Weights of a small sound classifier.
Model: 12.6M parameters, log mel input, arch wavenet, norm groupnorm, depths [12], widths [384].
Training: soap at rate 0.0047, batches of 64.
Data: trained on read English sentences (LibriTTS-R), 15625 training examples, 65.9 epochs.
Rows from block 6 of a small sound classifier, named by matrix and row number. Rows with one number belong to one channel. Each number is 128 + 24 x the weight over its row's rms, rounded and kept within 0 to 255. All counts start at 0. Numbers have three digits each. After the name is the row's rms in percent of the matrix's.
Before each channel's rows are labels from the 100 clips, of 14976, where the channel reaches its largest size: "responds to" is what is common among them. Only what is clearly more common there than usual is listed. The data: read English sentences (LibriTTS-R).
# filt: filter width-3 conv, dilation 2 (model.blocks.6.filt.weight, 384x384x3, standardized in use, each kernel summed), inputs 0-76
# gate: gate width-3 conv, dilation 2 (model.blocks.6.gate.weight, 384x384x3, standardized in use, each kernel summed), inputs 0-76
# out: residual pointwise conv (model.blocks.6.out.weight, 384x384x1, standardized in use, transposed), outputs 0-76

responds to: voice: female
filt.160 085:133113166131127154142160099127121119121087136136146102165094096137116111147097134088160137153099134128100130107106159096088131142137128130097147110121127123129149124108121170131105103159136146098155105102135105137148162122140148120
gate.160 076:149137101114134117173112120092115103118127148144133108152117139121133111091133112164145155098121076095162088119136109142157129169091126138163093140102155096110145136079169125142149131092121092102088152157148153139096114100091103115
out.160 087:127140141104103122127137115125160176129129136110177143112107106138113145098141118125154128148106114152160112123097139106092141113115131116134125142168136160158093135104166162130179103119127106130129140112153108104163152156115138133

responds to: voice: male
filt.244 090:143192152121151175129135120155111107199103132147141184075157145127128134149101114115106129153104135152154160151147151104084158130076117133143094135173158107142123111099149151166137120129109125140105118146136154149111126124153125129
gate.244 089:149135082145134140163120087101105133135127138132134148121108137109115178139095098129158082107149136129133132116144149053145121109135154150105155144144122117159119128150152096176099120143134121130105185088108138127135100103155107136
out.244 101:175141103111143108110151105129110157130135140128151098137156118146145123118143149113125114115152127105143092115106129101149115149141100173129161113119119112102165156178117116151098126115128142131125144118133118141121138126142107107

responds to: voice: male
filt.254 096:073111114121145147171143114136174155137085096169038154111160125090098113143152165111132140112139165165127155111124091131136132130111128111182109079144136171162151135136140082153125083123151120112097072100185080124137089118139136099
gate.254 091:146089189133124150129167145129115095100129148081136164134125104148083084088125142105127136131130085145135079129124158095082109146114127109128072093153144099112117149148160127115076130168126133150145174155183110124148151141144133174
out.254 100:109112127102139135104116130133111122137142102161131152093158155137128118129111160104099116168135125154147134094130130158164138103156140133125135155107098146140141171147088129173150164121124110133162144166082184146162142095070128162

responds to: voice: male
filt.8 099:120107118127181070146118105114127098154097105148122099104095097083144170139118117134114083109101117105142140149102128135108098146106116093122149106166158075123103105115094100141140118100152102168114117114131143131082120127151132156
gate.8 093:117171144146120153118111170119099170137132162147110131164105140124147174137147137117171104135128138094113149075118090153113153182116110135161142116122152129100111157138130124130130140114112139155100137123112143149129121116140088126
out.8 096:131080120113129151110134144162106127112153099112111153170181096141154131099151154119119112126130122135124186083093148143183111129097122134123123126116102110169127125122150136117147139129113123085120102127101124094132123128105158122

responds to: voice: male
filt.290 087:129109079107121129135110150140155107137138153134138163098169118109122154141167149132139137126159112103129114154136115150124173114131081104161145119107124146140116110115127119169104086135102093129131124105084127145103160111137127114
gate.290 092:132168141106136161128158121162084126124116129159102130128103151148136123161154154110158113121131115159179167102086134110121167104121123107127130121126163118129180121130128111161142139115135137093144118096168144134136114099142116116
out.290 099:157132140124169123149108110131097090105098089141110110130104114139121136109096137113110100114135151173130102175110099109115132152112124128160112109144098142109144111076146131112161128127138125110151127119098091087121132088086150112

responds to: voice: female
filt.336 092:136139167121119130156144105174135147128123121110153122171143136149107095131140136112194123132132129133107119116098143127102155137102131147108099105092135122132110154114144121106161125134169156123135100147144116158127134132156115089
gate.336 093:146132110132095140137135129124159127148112122124168106106112147144119131109148063123116113116098140116132122133117141135125103175112141113120157129128144128117115154109115064145161116105092140122113071112104138116143115149117108044
out.336 093:155158115107107153158126105141084180123092125148147129071137113160121131119151103170139103118107138188142100118093119166118133169084118111170074132138111111151137158161140158146129170152130121085138119096153141092091119148108123112

responds to: voice: female
filt.168 112:141141150131164150137145085111192134153138120177088103117144133142145157156149146116212138147111106136078119130146115081139092086096150108111133102090182141123148160112148104133129100143155136165169142154145058145121138116117166151
gate.168 109:109162152143127107129144105133142124159124116139093083168145129112172112140131115127132129124157126105134143101096087105083131116146136103174130154119176148160093132103122120108103122152099187122145172165114178152110141115092128176
out.168 100:119121129119163101120110139099168113103151128132137117077088070155126123115154145150140106136169145138138165095128105170124070151117130132069139108143136127139139083083149167083163150090127140139120124117121129119134071105116149096

responds to: voice: female
filt.246 084:130146147109120088105128133128146149121182101063113122151095099096137118124116134098165131140142125086148158139157168130150151140125119145107101128125118114069140089147104140201105146132151133109112139096120146163128139088113123137
gate.246 087:130134117130147078105150123138098148158122123133134119154119135116100118135135132086113166179170095117175129104103135112163174153153150137093147112064179168130103133105140106146109104132139108126104130128154152128096144110191108131
out.246 088:142136127134150157186142121129142167141138148109100156118149154111115121121112146169132101170115136161083110153118179167129111172123098140143102155109133125139103152086133145081154122096144138151119126086140134108144113128109127105

responds to: voice: male
filt.219 102:107107150128189116122133073113135136127151138114122127114161160117139151137129132139113080124143086157151117152121165093144100116063136131104062152167136124104128169134115118076152114097147112139120100103126126115132132129138148103
gate.219 095:144150123111116130134138165055131138176136130118132142098110133131123125155145157159158155120110135101114093157137153134128148139161149142167063128160148151126157095131154149108127130114097180131172123137145120131116115132133115115
out.219 107:108124136086086120113170142131115144114138115090153097098156135102116138082155145162146163148122104122124132086098125109069123124153137102110174115093121139131124118116146134139138099119147101110112102134105153158111116117120154132