From a checkpoint of a small sound classifier.
Model: log mel input, arch wavenet, norm groupnorm, widths [384].
Training: soap at rate 0.0047, 16100 steps, batches of 64.
Data: 15625 training examples, 65.9 epochs.
Rows from block 6 of a small sound classifier, named by matrix and row number. Rows with one number belong to one channel. Each number is 128 + 32 x the weight over its row's rms, rounded and kept within 0 to 255. All counts start at 0. Numbers have three digits each.
After each channel's rows are labels from the 100 clips, of 14976, where the channel reaches its largest size: "top examples" is what is common among them. Only what is clearly more common there than usual is listed. The data: read English sentences (LibriTTS-R).
# filt: filter width-3 conv, dilation 2 (model.blocks.6.filt.weight, 384x384x3, standardized in use, each kernel summed), inputs 231-307
# gate: gate width-3 conv, dilation 2 (model.blocks.6.gate.weight, 384x384x3, standardized in use, each kernel summed), inputs 231-307
# out: residual pointwise conv (model.blocks.6.out.weight, 384x384x1, standardized in use, transposed), outputs 231-307

filt.333:048145071111095139149116129121152127106170118158127141130164099144111056114114104176056112145159122133162145132133134123113091133176091064137098106149086060134097154155107134098079135129123123124144145148174133128144146136150155141
gate.333:084119136167133107089164165148162091143106126128122126089138185087155100098146126154151120115129122129064114137176130173134151101138128073126127063130155151167161077153160077145135107149069080144130134111126137200139142106136101160
out.333:212122106090138123062107088131145179132154159118137083192120163170161154173171113137178091133146111102105096119157161088095102126142157166189114143137141098194171150097095183161117125102191163096157103141160073160116121148117157127
top examples: voice: male

filt.326:079134104146170131169135188081162086095128105059107137106124110168084084104061115140164122111108229151130138130123118086197150128113074081132119145142024134124149155112210144153155162150162117148125101134077187123157093152150139110
gate.326:130148172143160164188172099105073149108148129204121178159152102118123142088067099122111082158053066139132155124120120098169087159148137089163135133115156133093164144095111172140095141114161171157127160157116131100136116148145165122
out.326:165125131076080169111060164115121107140147120154121081074101110124123169114108109087075156121145124117154092083070204115141105102073093172077131145068109117141109108121126142107163164122147184122132093101113124130087147107183145096
top examples: voice: female

filt.1:092098151112124170175160143081156094122140095201072120168154093185173128096059171151116087165106122175090162093134132111126146067164143138212217177173143132144097157087104152114150130179169122119119239109156121082104128119048158115
gate.1:098077245130161109126174126095113153167090136164115104151114133165132128141133205101064149128139127143131111147117139146153100128104115111169091196172159135133059091139066161124125104160135100100128123138185108081157101080080154081
out.1:125150124111093179196150101132102125164092195104121135122113152124144126118162082146110111106115183105139114200161130077092141144162164119153136158105154080129110094104138092082129148113132146135164200148088190125128085076076122083
top examples: voice: female

filt.73:131192086130151090126158124159128085119104124102131110195112153098102118151115120168140151151138155117130098109099051132178075135143121173081083164120196115159112123127139140123095175142100143155118102119107073087149185094138157126
gate.73:127066117115084134139136062106114101098092141145141141128099081132088117180137162122096131109086147162105166198126128133166102137122164077102146109095113172115128047102167105108170122151140097115113125156139145098109098103119151142
out.73:110096101180116142119126084060135120142141123159079152147130174125092121095099148160151137116078112195143177126154124136104102159069093121153103110097140141126117185084151085130106181097125191132099197116088099127189154146112106128
top examples: voice: female

filt.183:066110139141109129130135115113131205128112139126131149159074117106111115125153117133142152154144109138150137142134174077147124074141114131136097086193139149127188135157179088108044085116162173143070091156079170106118133119149109075
gate.183:099087148207134097067092073152104056098097156050134174121145161117142147134083094145106148132140117066166162129162134140166086156154112115075167132119141158086103077169178024123073095168126160155128183151106107093157137167077150129
out.183:115123158155136117158073141199109097141179077080099173161110121154141133138126150146120156097157152107159141131101150135128096130105121116112166093107144138164128101078147138067146127099112085124142181120162123109080128065123087095
top examples: voice: female

filt.268:133182155069089085131126155082184132095124099140170168102121137171108190208158094106150108070125085163160156139162172213061128139086112116074101107189173121108073091175186151078161167070148162138112066176064159125090147161120137138
gate.268:142169145112086200128152128052057103157094139143107113137133083121145153103150128087120174104130139104102125083123082124126130128173082137112128156176064094097107119180123135163118134164138128079128129143064120157169100102107180188
out.268:118135150141108141176126119130128116133109143135144166062114051070110175117121146111166150159183100096118149146134072186116070127100097136108148173157110199160117128171096135137122107170161198112129057128140149095120125146081125098
top examples: voice: female

filt.92:128113090134172120144104139203172125123138107146058201147164162073095085186139092135142166102081087106146088159133150091148133140095156112132182185106095155166123162121107175101160136133091135137172117137101127105116100138125176057
gate.92:157107090119182071124079083107125101120107146153108161155111138126092147169088133164083108082105167137160154107123132118118142131122127108125141110122113195195148145133151118097157092083076107148104033165123133111120127103092114125
out.92:094121096133133125149156148086119140169162135142122086115128081133123091145119153109159090142137121163114108178190130162114081133098111120094154102129176090100155153154150109139164113133116135126130172125098094148099103121091120097
top examples: voice: female

filt.193:146162153146176061109074109192129124151119141143165179175159169188128170152127190110157117183145122121126085131145088088134118140134119110122072131136130146112084165116120148202112083096139146143156115124151127085103132167169080079
gate.193:153143115163132180148105112112057108097114128171083125120157105111163141128246112138163096111134093130112137169142106151100128134164097120102088181113170133124143143126108103169101121143126111118159149121141118162070119142124086112
out.193:124109122091096149153158155131117130154162095097143123183103101155092124115133123099139116108169173152090169131134142175098090177142158110125112077102127168143150149124126139075108159118132106084162134129065131126132102150197111142
top examples: voice: male

filt.180:151044123082116164177106105122083146104170120142095130191136165135144065063164179143087149080142125196096085092112104101122141100154177119182170104194102161186113087124129120111023152124121110086106079138119141132167153118083101132
gate.180:136154096123174124127188109096111130116195192140097148106133093113187146103146146117149164116101092174123186154101167149136156142109121115128132091123038150151077156071136080116144167181090127067095115109167142108158142136100095099
out.180:097150134129139133102080131062155157131136102131134148149118157156133165127127113205122063143160135068133147050080174110179137124178093098166135104115177054116182150139136238093203105103158153118114169083099149159187179124107096127
top examples: voice: male

filt.344:086138079146092122134113122136141150146134161152094152181140130112149130161081159132180139110243184117099090112115123128144100085120112157152099129126136156155098161125126152153169129178200133131087094164153146060132087132099097157
gate.344:144069064053155148147131134157124139103116037112145099120135071141105110121099137147088049128151109128142187084159117115107127081107109112072126196144086168114136087089086065055117186074090154094078130123041132111122075104102140163
out.344:137168182135147164176156098106123118161145165127121100142111175170108158117180124152095083175180098120110126094117118086141137091098127111200114098134157151056133117084149137125081063128169072176122134161102140109186148173066124055
top examples: voice: male

filt.87:110162065101065159112076110087125156180145114173124157153035081087134165173124147177167118181126134120100149122150139130151147077132173166116142154131161146101095128145146178115072121138196095084189131116161163161084125140163140144
gate.87:158193139162081165077125108118142141129141104050151148138066126125100179104119125160101160103123114113136169118169119095105131126103174082129158148117168189083106101065172105054213140093138097122092162158151193070115057138151077122
out.87:115125126092141192182157084096098144077099112137094198174150160147196062149111172133144193110125130064160152117092124123117127151107101155156103127092180133130126129175147131134179184158139137166140099164099072124123178113067123127
top examples: voice: male

filt.69:110113086133121125105152170125114110139145151130139121102128130124169099150072098112184091111237118114076090137109102217142143134108106107139153132129133150130112120089119088087083144119109097096159066092172074133137117137181109154
gate.69:157164165179177085133163138150103118097087081111096120162082133117167143141184167146060156145060137088132158152153130112148171109104146133123146129096109109133109136113166122108094143142162104132113132187143137096155089105119120139
out.69:133136190154135112093068113175155142148132080091140159099126115113127123127135086157102124149124177107127095129151134108053089105136169118139132123120112108114109128083142107100176121119149132159115130106128138123143149120073105122
top examples: voice: male

filt.315:124109157150169126149067101148160142168144155096139150120095119104082146149171142156186110121100080106131063119162145091139135127154089146079172099145125101076137096131104126165122146125088114111126162148141112092153118125099104179
gate.315:111133147134102132069217115122148088110159110112181125133121105095137119087097127145122112182152121077128109154141111164142178172059226104062104113125142094084091166142095126146063083129096148128107111144122104128115141064120156132
out.315:124046115119130121163102133181084142146112093086124113099137119109160113156109082117121127106104123139151079141046113135143085117108139160180108142165159102107138150123168162153096072142146131141129098116190150090130144109117163071
top examples: voice: female

filt.298:134093092166153147135140109140122142138144097122115137156086138112103126134147132170151145065069153167091189127121153122134102113088129141038074135143182097084208166129099166153085135138121110138131098136130152156130102098108150195
gate.298:137138142116121164123174150200194167126092135135138124110123160123169091179110109130184130135116131168082118153125119192131030135125129156099110110120166128118149109173086140145070113134092146176108188111135139154154063158218118170
out.298:156134143148124093108057168130122168133112107169141087139127103132133112135146097109113055099135124144141166123216138150161091124124206118065152148160118144131161114108119088076126094152129164190112132129159104124130186081159144088
top examples: voice: female

filt.96:127135217158180118099080176085056191152130098163148100148154153173190176134120101162075099100143081115113141143095098126161139148042145192140087128078146111093115099064137164133177213077113154071134141141115168149174142152168083150
gate.96:102143085116091163080158120119159155133096143117128155138104140110117140121093134055106144080165168171127171175160151132106093087075086096110112139220076108183138132128144089108079151185101109132114152126131132143198091160167172106
out.96:088137111161095072143128185078160087078114158147113119136171151111166151135120117056085168153126123076145158118080119127145133131112104141074144145110107151178149160140148064143120126115127089121156140123146137127114141129185187142
top examples: voice: male

filt.63:094067083061133142129155096169117094112099186176104168107143164089115087145156077112074131122118125117162144098135111146098130124121143110140129121129143103165118078178151150123171166129128138148160125103141135143067109086093124146
gate.63:140132136129058129136113080166173119131130141109155093121146091031166168100149113096080087096158126157077111122146140127132097174165100107132142115160072162112150081125093143124118130084135122195129103149120127160109097141136125128
out.63:126140156128127152128125065128160167129141186096145127123092127210125114126095126150169138099144068124147153130138135100146166105129167110177137087102113108141135158108131083164068169138138155171111141181188114139175109137094137188
top examples: voice: male

filt.150:118105139140099172130097085187141189131144104099080130122168092108087160119182059097145138148154107098114129154116171139128099166165141130149102121139155117072098124137128137153082115113096070192126154196184077130105133140100115088
gate.150:129138074101128125111083170151096066178095131104088135122151122074151130186123094126128119167115118129167154127177116120121160105051140168107149120100162172097114093159120102135068161177164189116089154133163112117091111126195096165
out.150:093098201097120133174152136056186126152173138086145076144094135106202106126126121095132142161129168144129180145117126167104130156114167147139129156154092118083140108120108057126098106144099067077115107119166173110039121101138107108
top examples: voice: female

filt.71:097162127135183103141116127163168147132139056075156127154144062131143105076184090131207097105137156153159108158066140147122088158076122127177090136071126103121134173137139116110147089103126127120192166145138122154161115082178159113
gate.71:060164144155107143113061158083101117171123114131110101090141181105091195080129135118141111139103120110129140124111131122162117114129118111116094151105140154027156185120073183116114163093095148144158139105088091138175107101102104174
out.71:132159077126131140131162131154105137065114108120074101181177163115161087121157124119102074125162171118144114130067171122108108121052151129169099138170142177140113126147149123107133179120147145118148116115071113122129104110158053185
top examples: voice: female

filt.100:079070168155129182118130110123104096183149097164128135191119113101118110112134193126104122185110104130125148150073124093140149055117140118141157115134066140145145133135136053134084050108129167130157145181123141061057133147110112145
gate.100:087154111117106193108123125110137051134151128122072126153166163139145122083148114102113116129218143122105143149174162130058123129158107101137115169104091148099122151107145082121143151132139130143155151121131102177092105108127141140
out.100:077141160052190143091111171073136135168117069096169101121115130081209170126131116111102218141188117092129106142063121128139080158123113091067134149114131140121148123139094132162138057115107188115121102132112115119163103139161084088
top examples: voice: male

filt.158:099179130190143117120085103119105149115104191166082099155119118147151151111111192065123146183148134146076130121136145114141139149089114131153152113147090163125124111078139138099151130162156120115134154158197120108097148119099099059
gate.158:118125161126150142086108151165136139129159139140116156113077183139119137095161123149144139094097074160130087109100127199108127081070135098088144152156114133111163134124115105128156107127147102112123173125148145096138102097200073127
out.158:110061199137111099155129110106129078126126123118141117156093127127094174116160042152145146088099124133117093233145132120119117117165187134149143132144149168162103112159137094133113131127108136130117142095125132122049134183108143125
top examples: voice: male