A small sound classifier, trained from scratch: 15625 training examples.
Rows from block 3 of a small sound classifier, named by matrix and row number. Rows with one number belong to one channel. Each number is 128 + 32 x the weight over its row's rms, rounded and kept within 0 to 255. All counts start at 0. Numbers have three digits each.
After each channel's rows are labels from the 100 clips, of 14976, where the channel reaches its largest size: "strongest on" is what is common among them. Only what is clearly more common there than usual is listed. The data: read English sentences (LibriTTS-R). In brackets: how many of the 100, against the usual share in percent.
# filt: filter width-3 conv, dilation 8 (model.blocks.3.filt.weight, 384x384x3, standardized in use, each kernel summed), inputs 0-95
# gate: gate width-3 conv, dilation 8 (model.blocks.3.gate.weight, 384x384x3, standardized in use, each kernel summed), inputs 0-95
# out: residual pointwise conv (model.blocks.3.out.weight, 384x384x1, standardized in use, transposed), outputs 0-95

filt.112:152167074182124113093112117069172206116113196098082106142065098134104062124128086168109095128148098155117119160124162097141117146143138154113160130170180130147178124065117188130207101137184165189152127076137159187170133165113136079114119104118123121172087155139123102131166107120156101088
gate.112:114095117140102131166147123130146101115109106117105122185149142098092136129224042116147169105121109146137110149117147095116155140125129106121204135161168090127120104119138110121137051167106114082102136133162105118124160048129067158119136129110108127123140170083121190103114139150065119128
out.112:099100094131083106113098168103161164136131116099139157145116131171169138155170157133175097134122084083074103143156077147176203115179131106145131113076135160159137194153153144160123156080157142125127089055136078131143174170147154171103142101113093170117135082144071096105123183097098126157
strongest on: voice: male (74 vs 47.8)

filt.29:188138087159096126123106165137113155072089090120105109115165084075137195095098100141172113139124089110167104152051099144156132135146126056132112163111040112062109141145129090137089128145105102131077117145131133093130111151098140140103112123172115110182147024186164106109125181144134105132
gate.29:119098199139122165144106180154154164129103161093176102156110103111170110093066161107164137144188127144122077114092163112113144048092149137100157078157171126129098153063141151119112101162131082131091087116133100120156127187119113177088090154180166189159107123119090129071146125145079156191
out.29:172126188129090118155127124098130160116136128102102134149112100115161132158098145172151121112176116202071167109135142125109097155120168113124089103184145099149141122164171174151099146140091097141119101112103141133165160137134102116173118160127162128108108095137184165113198082057097118079
strongest on: voice: female (79 vs 52.2)

filt.352:101180120096098123137126124133104102090071154111139123146161189230125122118127128156162161107128179093132165126122110075125065096134065166161146128112109159145150138081133168123123097101143113130093127119171166128177118092199138073167082105103179116150146096092132110084151125121167110107
gate.352:131149118151133129133166186164068158171163210161111126126157133108146149116111118155103108036122170164093120182105167128116122124143117138052119163107099109118072113110095120087137115112128125099119150180085080106136125152093108115126054098128129143177134099117141125158113126116123110110
out.352:143086093081159108128051132165161131151176108138155140143089127079126151150123139050158117134176123131138142127166122154196151110167105161169167087162159152098172127165075116127092086082100117161134183170122115165109090127086154093107169112154183173120117120103093091143105130119114133098
strongest on: voice: male (87 vs 47.8)

filt.317:087083148115109082160091183090119147183051155153114119177122098144165120086110169164110128155159155188135114155062128150138171105155130144113110151112137134108177120173157139124121123146160089124115163175082128117159155119157096104154168147109116155153131150102142150139084166138089177159
gate.317:058107148117097087134112085156135086103064131104124078161134126147108097186122101095168100144103145126130125081099126117135110095114163086098107132095119138104071067141141170146154142141085122119103108161155133128068118124103092083123103139147095158149117139102131152134115140131168138117
out.317:075125125118129058114107153102183129078102082118128131108097179179163180159082091100150114128089143189175162142067165159132146130189174098193108168163153100117103118136135115122122091130155098085072190130184095079170170098168109098133103099067142091169120140117104144120143171122098149136
strongest on: voice: male (94 vs 47.8)

filt.167:173176130126159108145141141138130171110129115123070104127116065166112152098128140135142095138087198126141128126137143132178095083136144051101123076102080146160161148132132127090125140083195136100136086087184114186109085113119115070188085098133130115139053150136111133086111085137162108157
gate.167:091109110183122109168115109150117100102121127137123138153150109148077150206138139126177148111165100167153165159142089081183157191135129120128121144114133112073156129125122098159157101163115106067095188099091166122104076126091096125136150107133065106138109072180137197156155110164132115036
out.167:152119041114137098096129111117142142095092129107146136134152191144065152125112102094118133109141039137109134134123120107127137081105108162189134122145161137167156137050100144162087150122106104139144147064152165138109092149124103069128150087105145086132118098109142127068175155121131129076
strongest on: voice: male (74 vs 47.8)

filt.308:128140165072131187122136127107164102164139108055092163157109104121105094073186113115129079143151135149092162092078115113131147122151108107078180141125123149136165141145145146146106144129102137117107114108165086103088120124096123204079121066156129135090132162086110092158096165146161031070
gate.308:140168119163068147114138131165155094067079131134115145063147152079158141102100133129114169179123084101130117144125035130137116135159120095199139069124139126167135048096117172112171128144139143083105135119133149137107126126120209153121090126150140172146099133092079114117147105165131155136
out.308:100086127156175157111093145184141090094119062117099148095118124153141162168157150130110166121099114174138143158145101093106099123124143125103149116068124133136138137202217073097093134110102143132155078132130129105147069119067116163161120115112135168170195102115117151159126181133113115109
strongest on: voice: male (83 vs 47.8)

filt.7:135131099154130107172110177142140139113156122136170142191070122156168121083107101152144130135170116137113103116107156108148184152141136157150108162169125145174102144137142101176166094150174147124104122191075129096144079206122122125192155109107126144154150202142138071091184118107150113124
gate.7:138162180085134156127108164108165170123111185103184080172176136186188059131122148122145178155135134095071183168139135143147122160083080164112086138166151095161174120121099112141156119125144137147173080232109139110144161154142048151139155160121110123146125145195127104160169153164111097049
out.7:120126168113096130058050156093175106129133100157089137174163089095074105169151149154120145197140079109110095072126141117174109122059107095111082121114110096151130173089158199146136174106129180189157102172117094119125094104135162149162087146099129182141145139147166090120153100154142154103
strongest on: voice: female (97 vs 52.2)

filt.169:086101197158155097155173149135131176123151141139152108132201132131166088095156141107089158159178095145139197134080174130159114189119185159134140080166075173108058116136104169079126122128134107125174134095178070182110157146149065182146066103096136206106095128189153142110161108109162092134
gate.169:099140192147146100102081152096094125031127160144088104132144091103133147132114119085119070143046146095130104094169127138164069091079130176144105130140093055102136165114162169128096101137130118112096143059118176148138133092118111123133092119079114106097120111160104103085129159140112101081
out.169:136139092112138159177084144111123081144079112157113135168121166122142175120121098152132164131107112148105134154114085099125140132082113120187132123145172087185112114164223135118131144115141153141140148115130167118139095087040198206085094094129178118150116121111145141148122137201087158140
strongest on: voice: male (74 vs 47.8)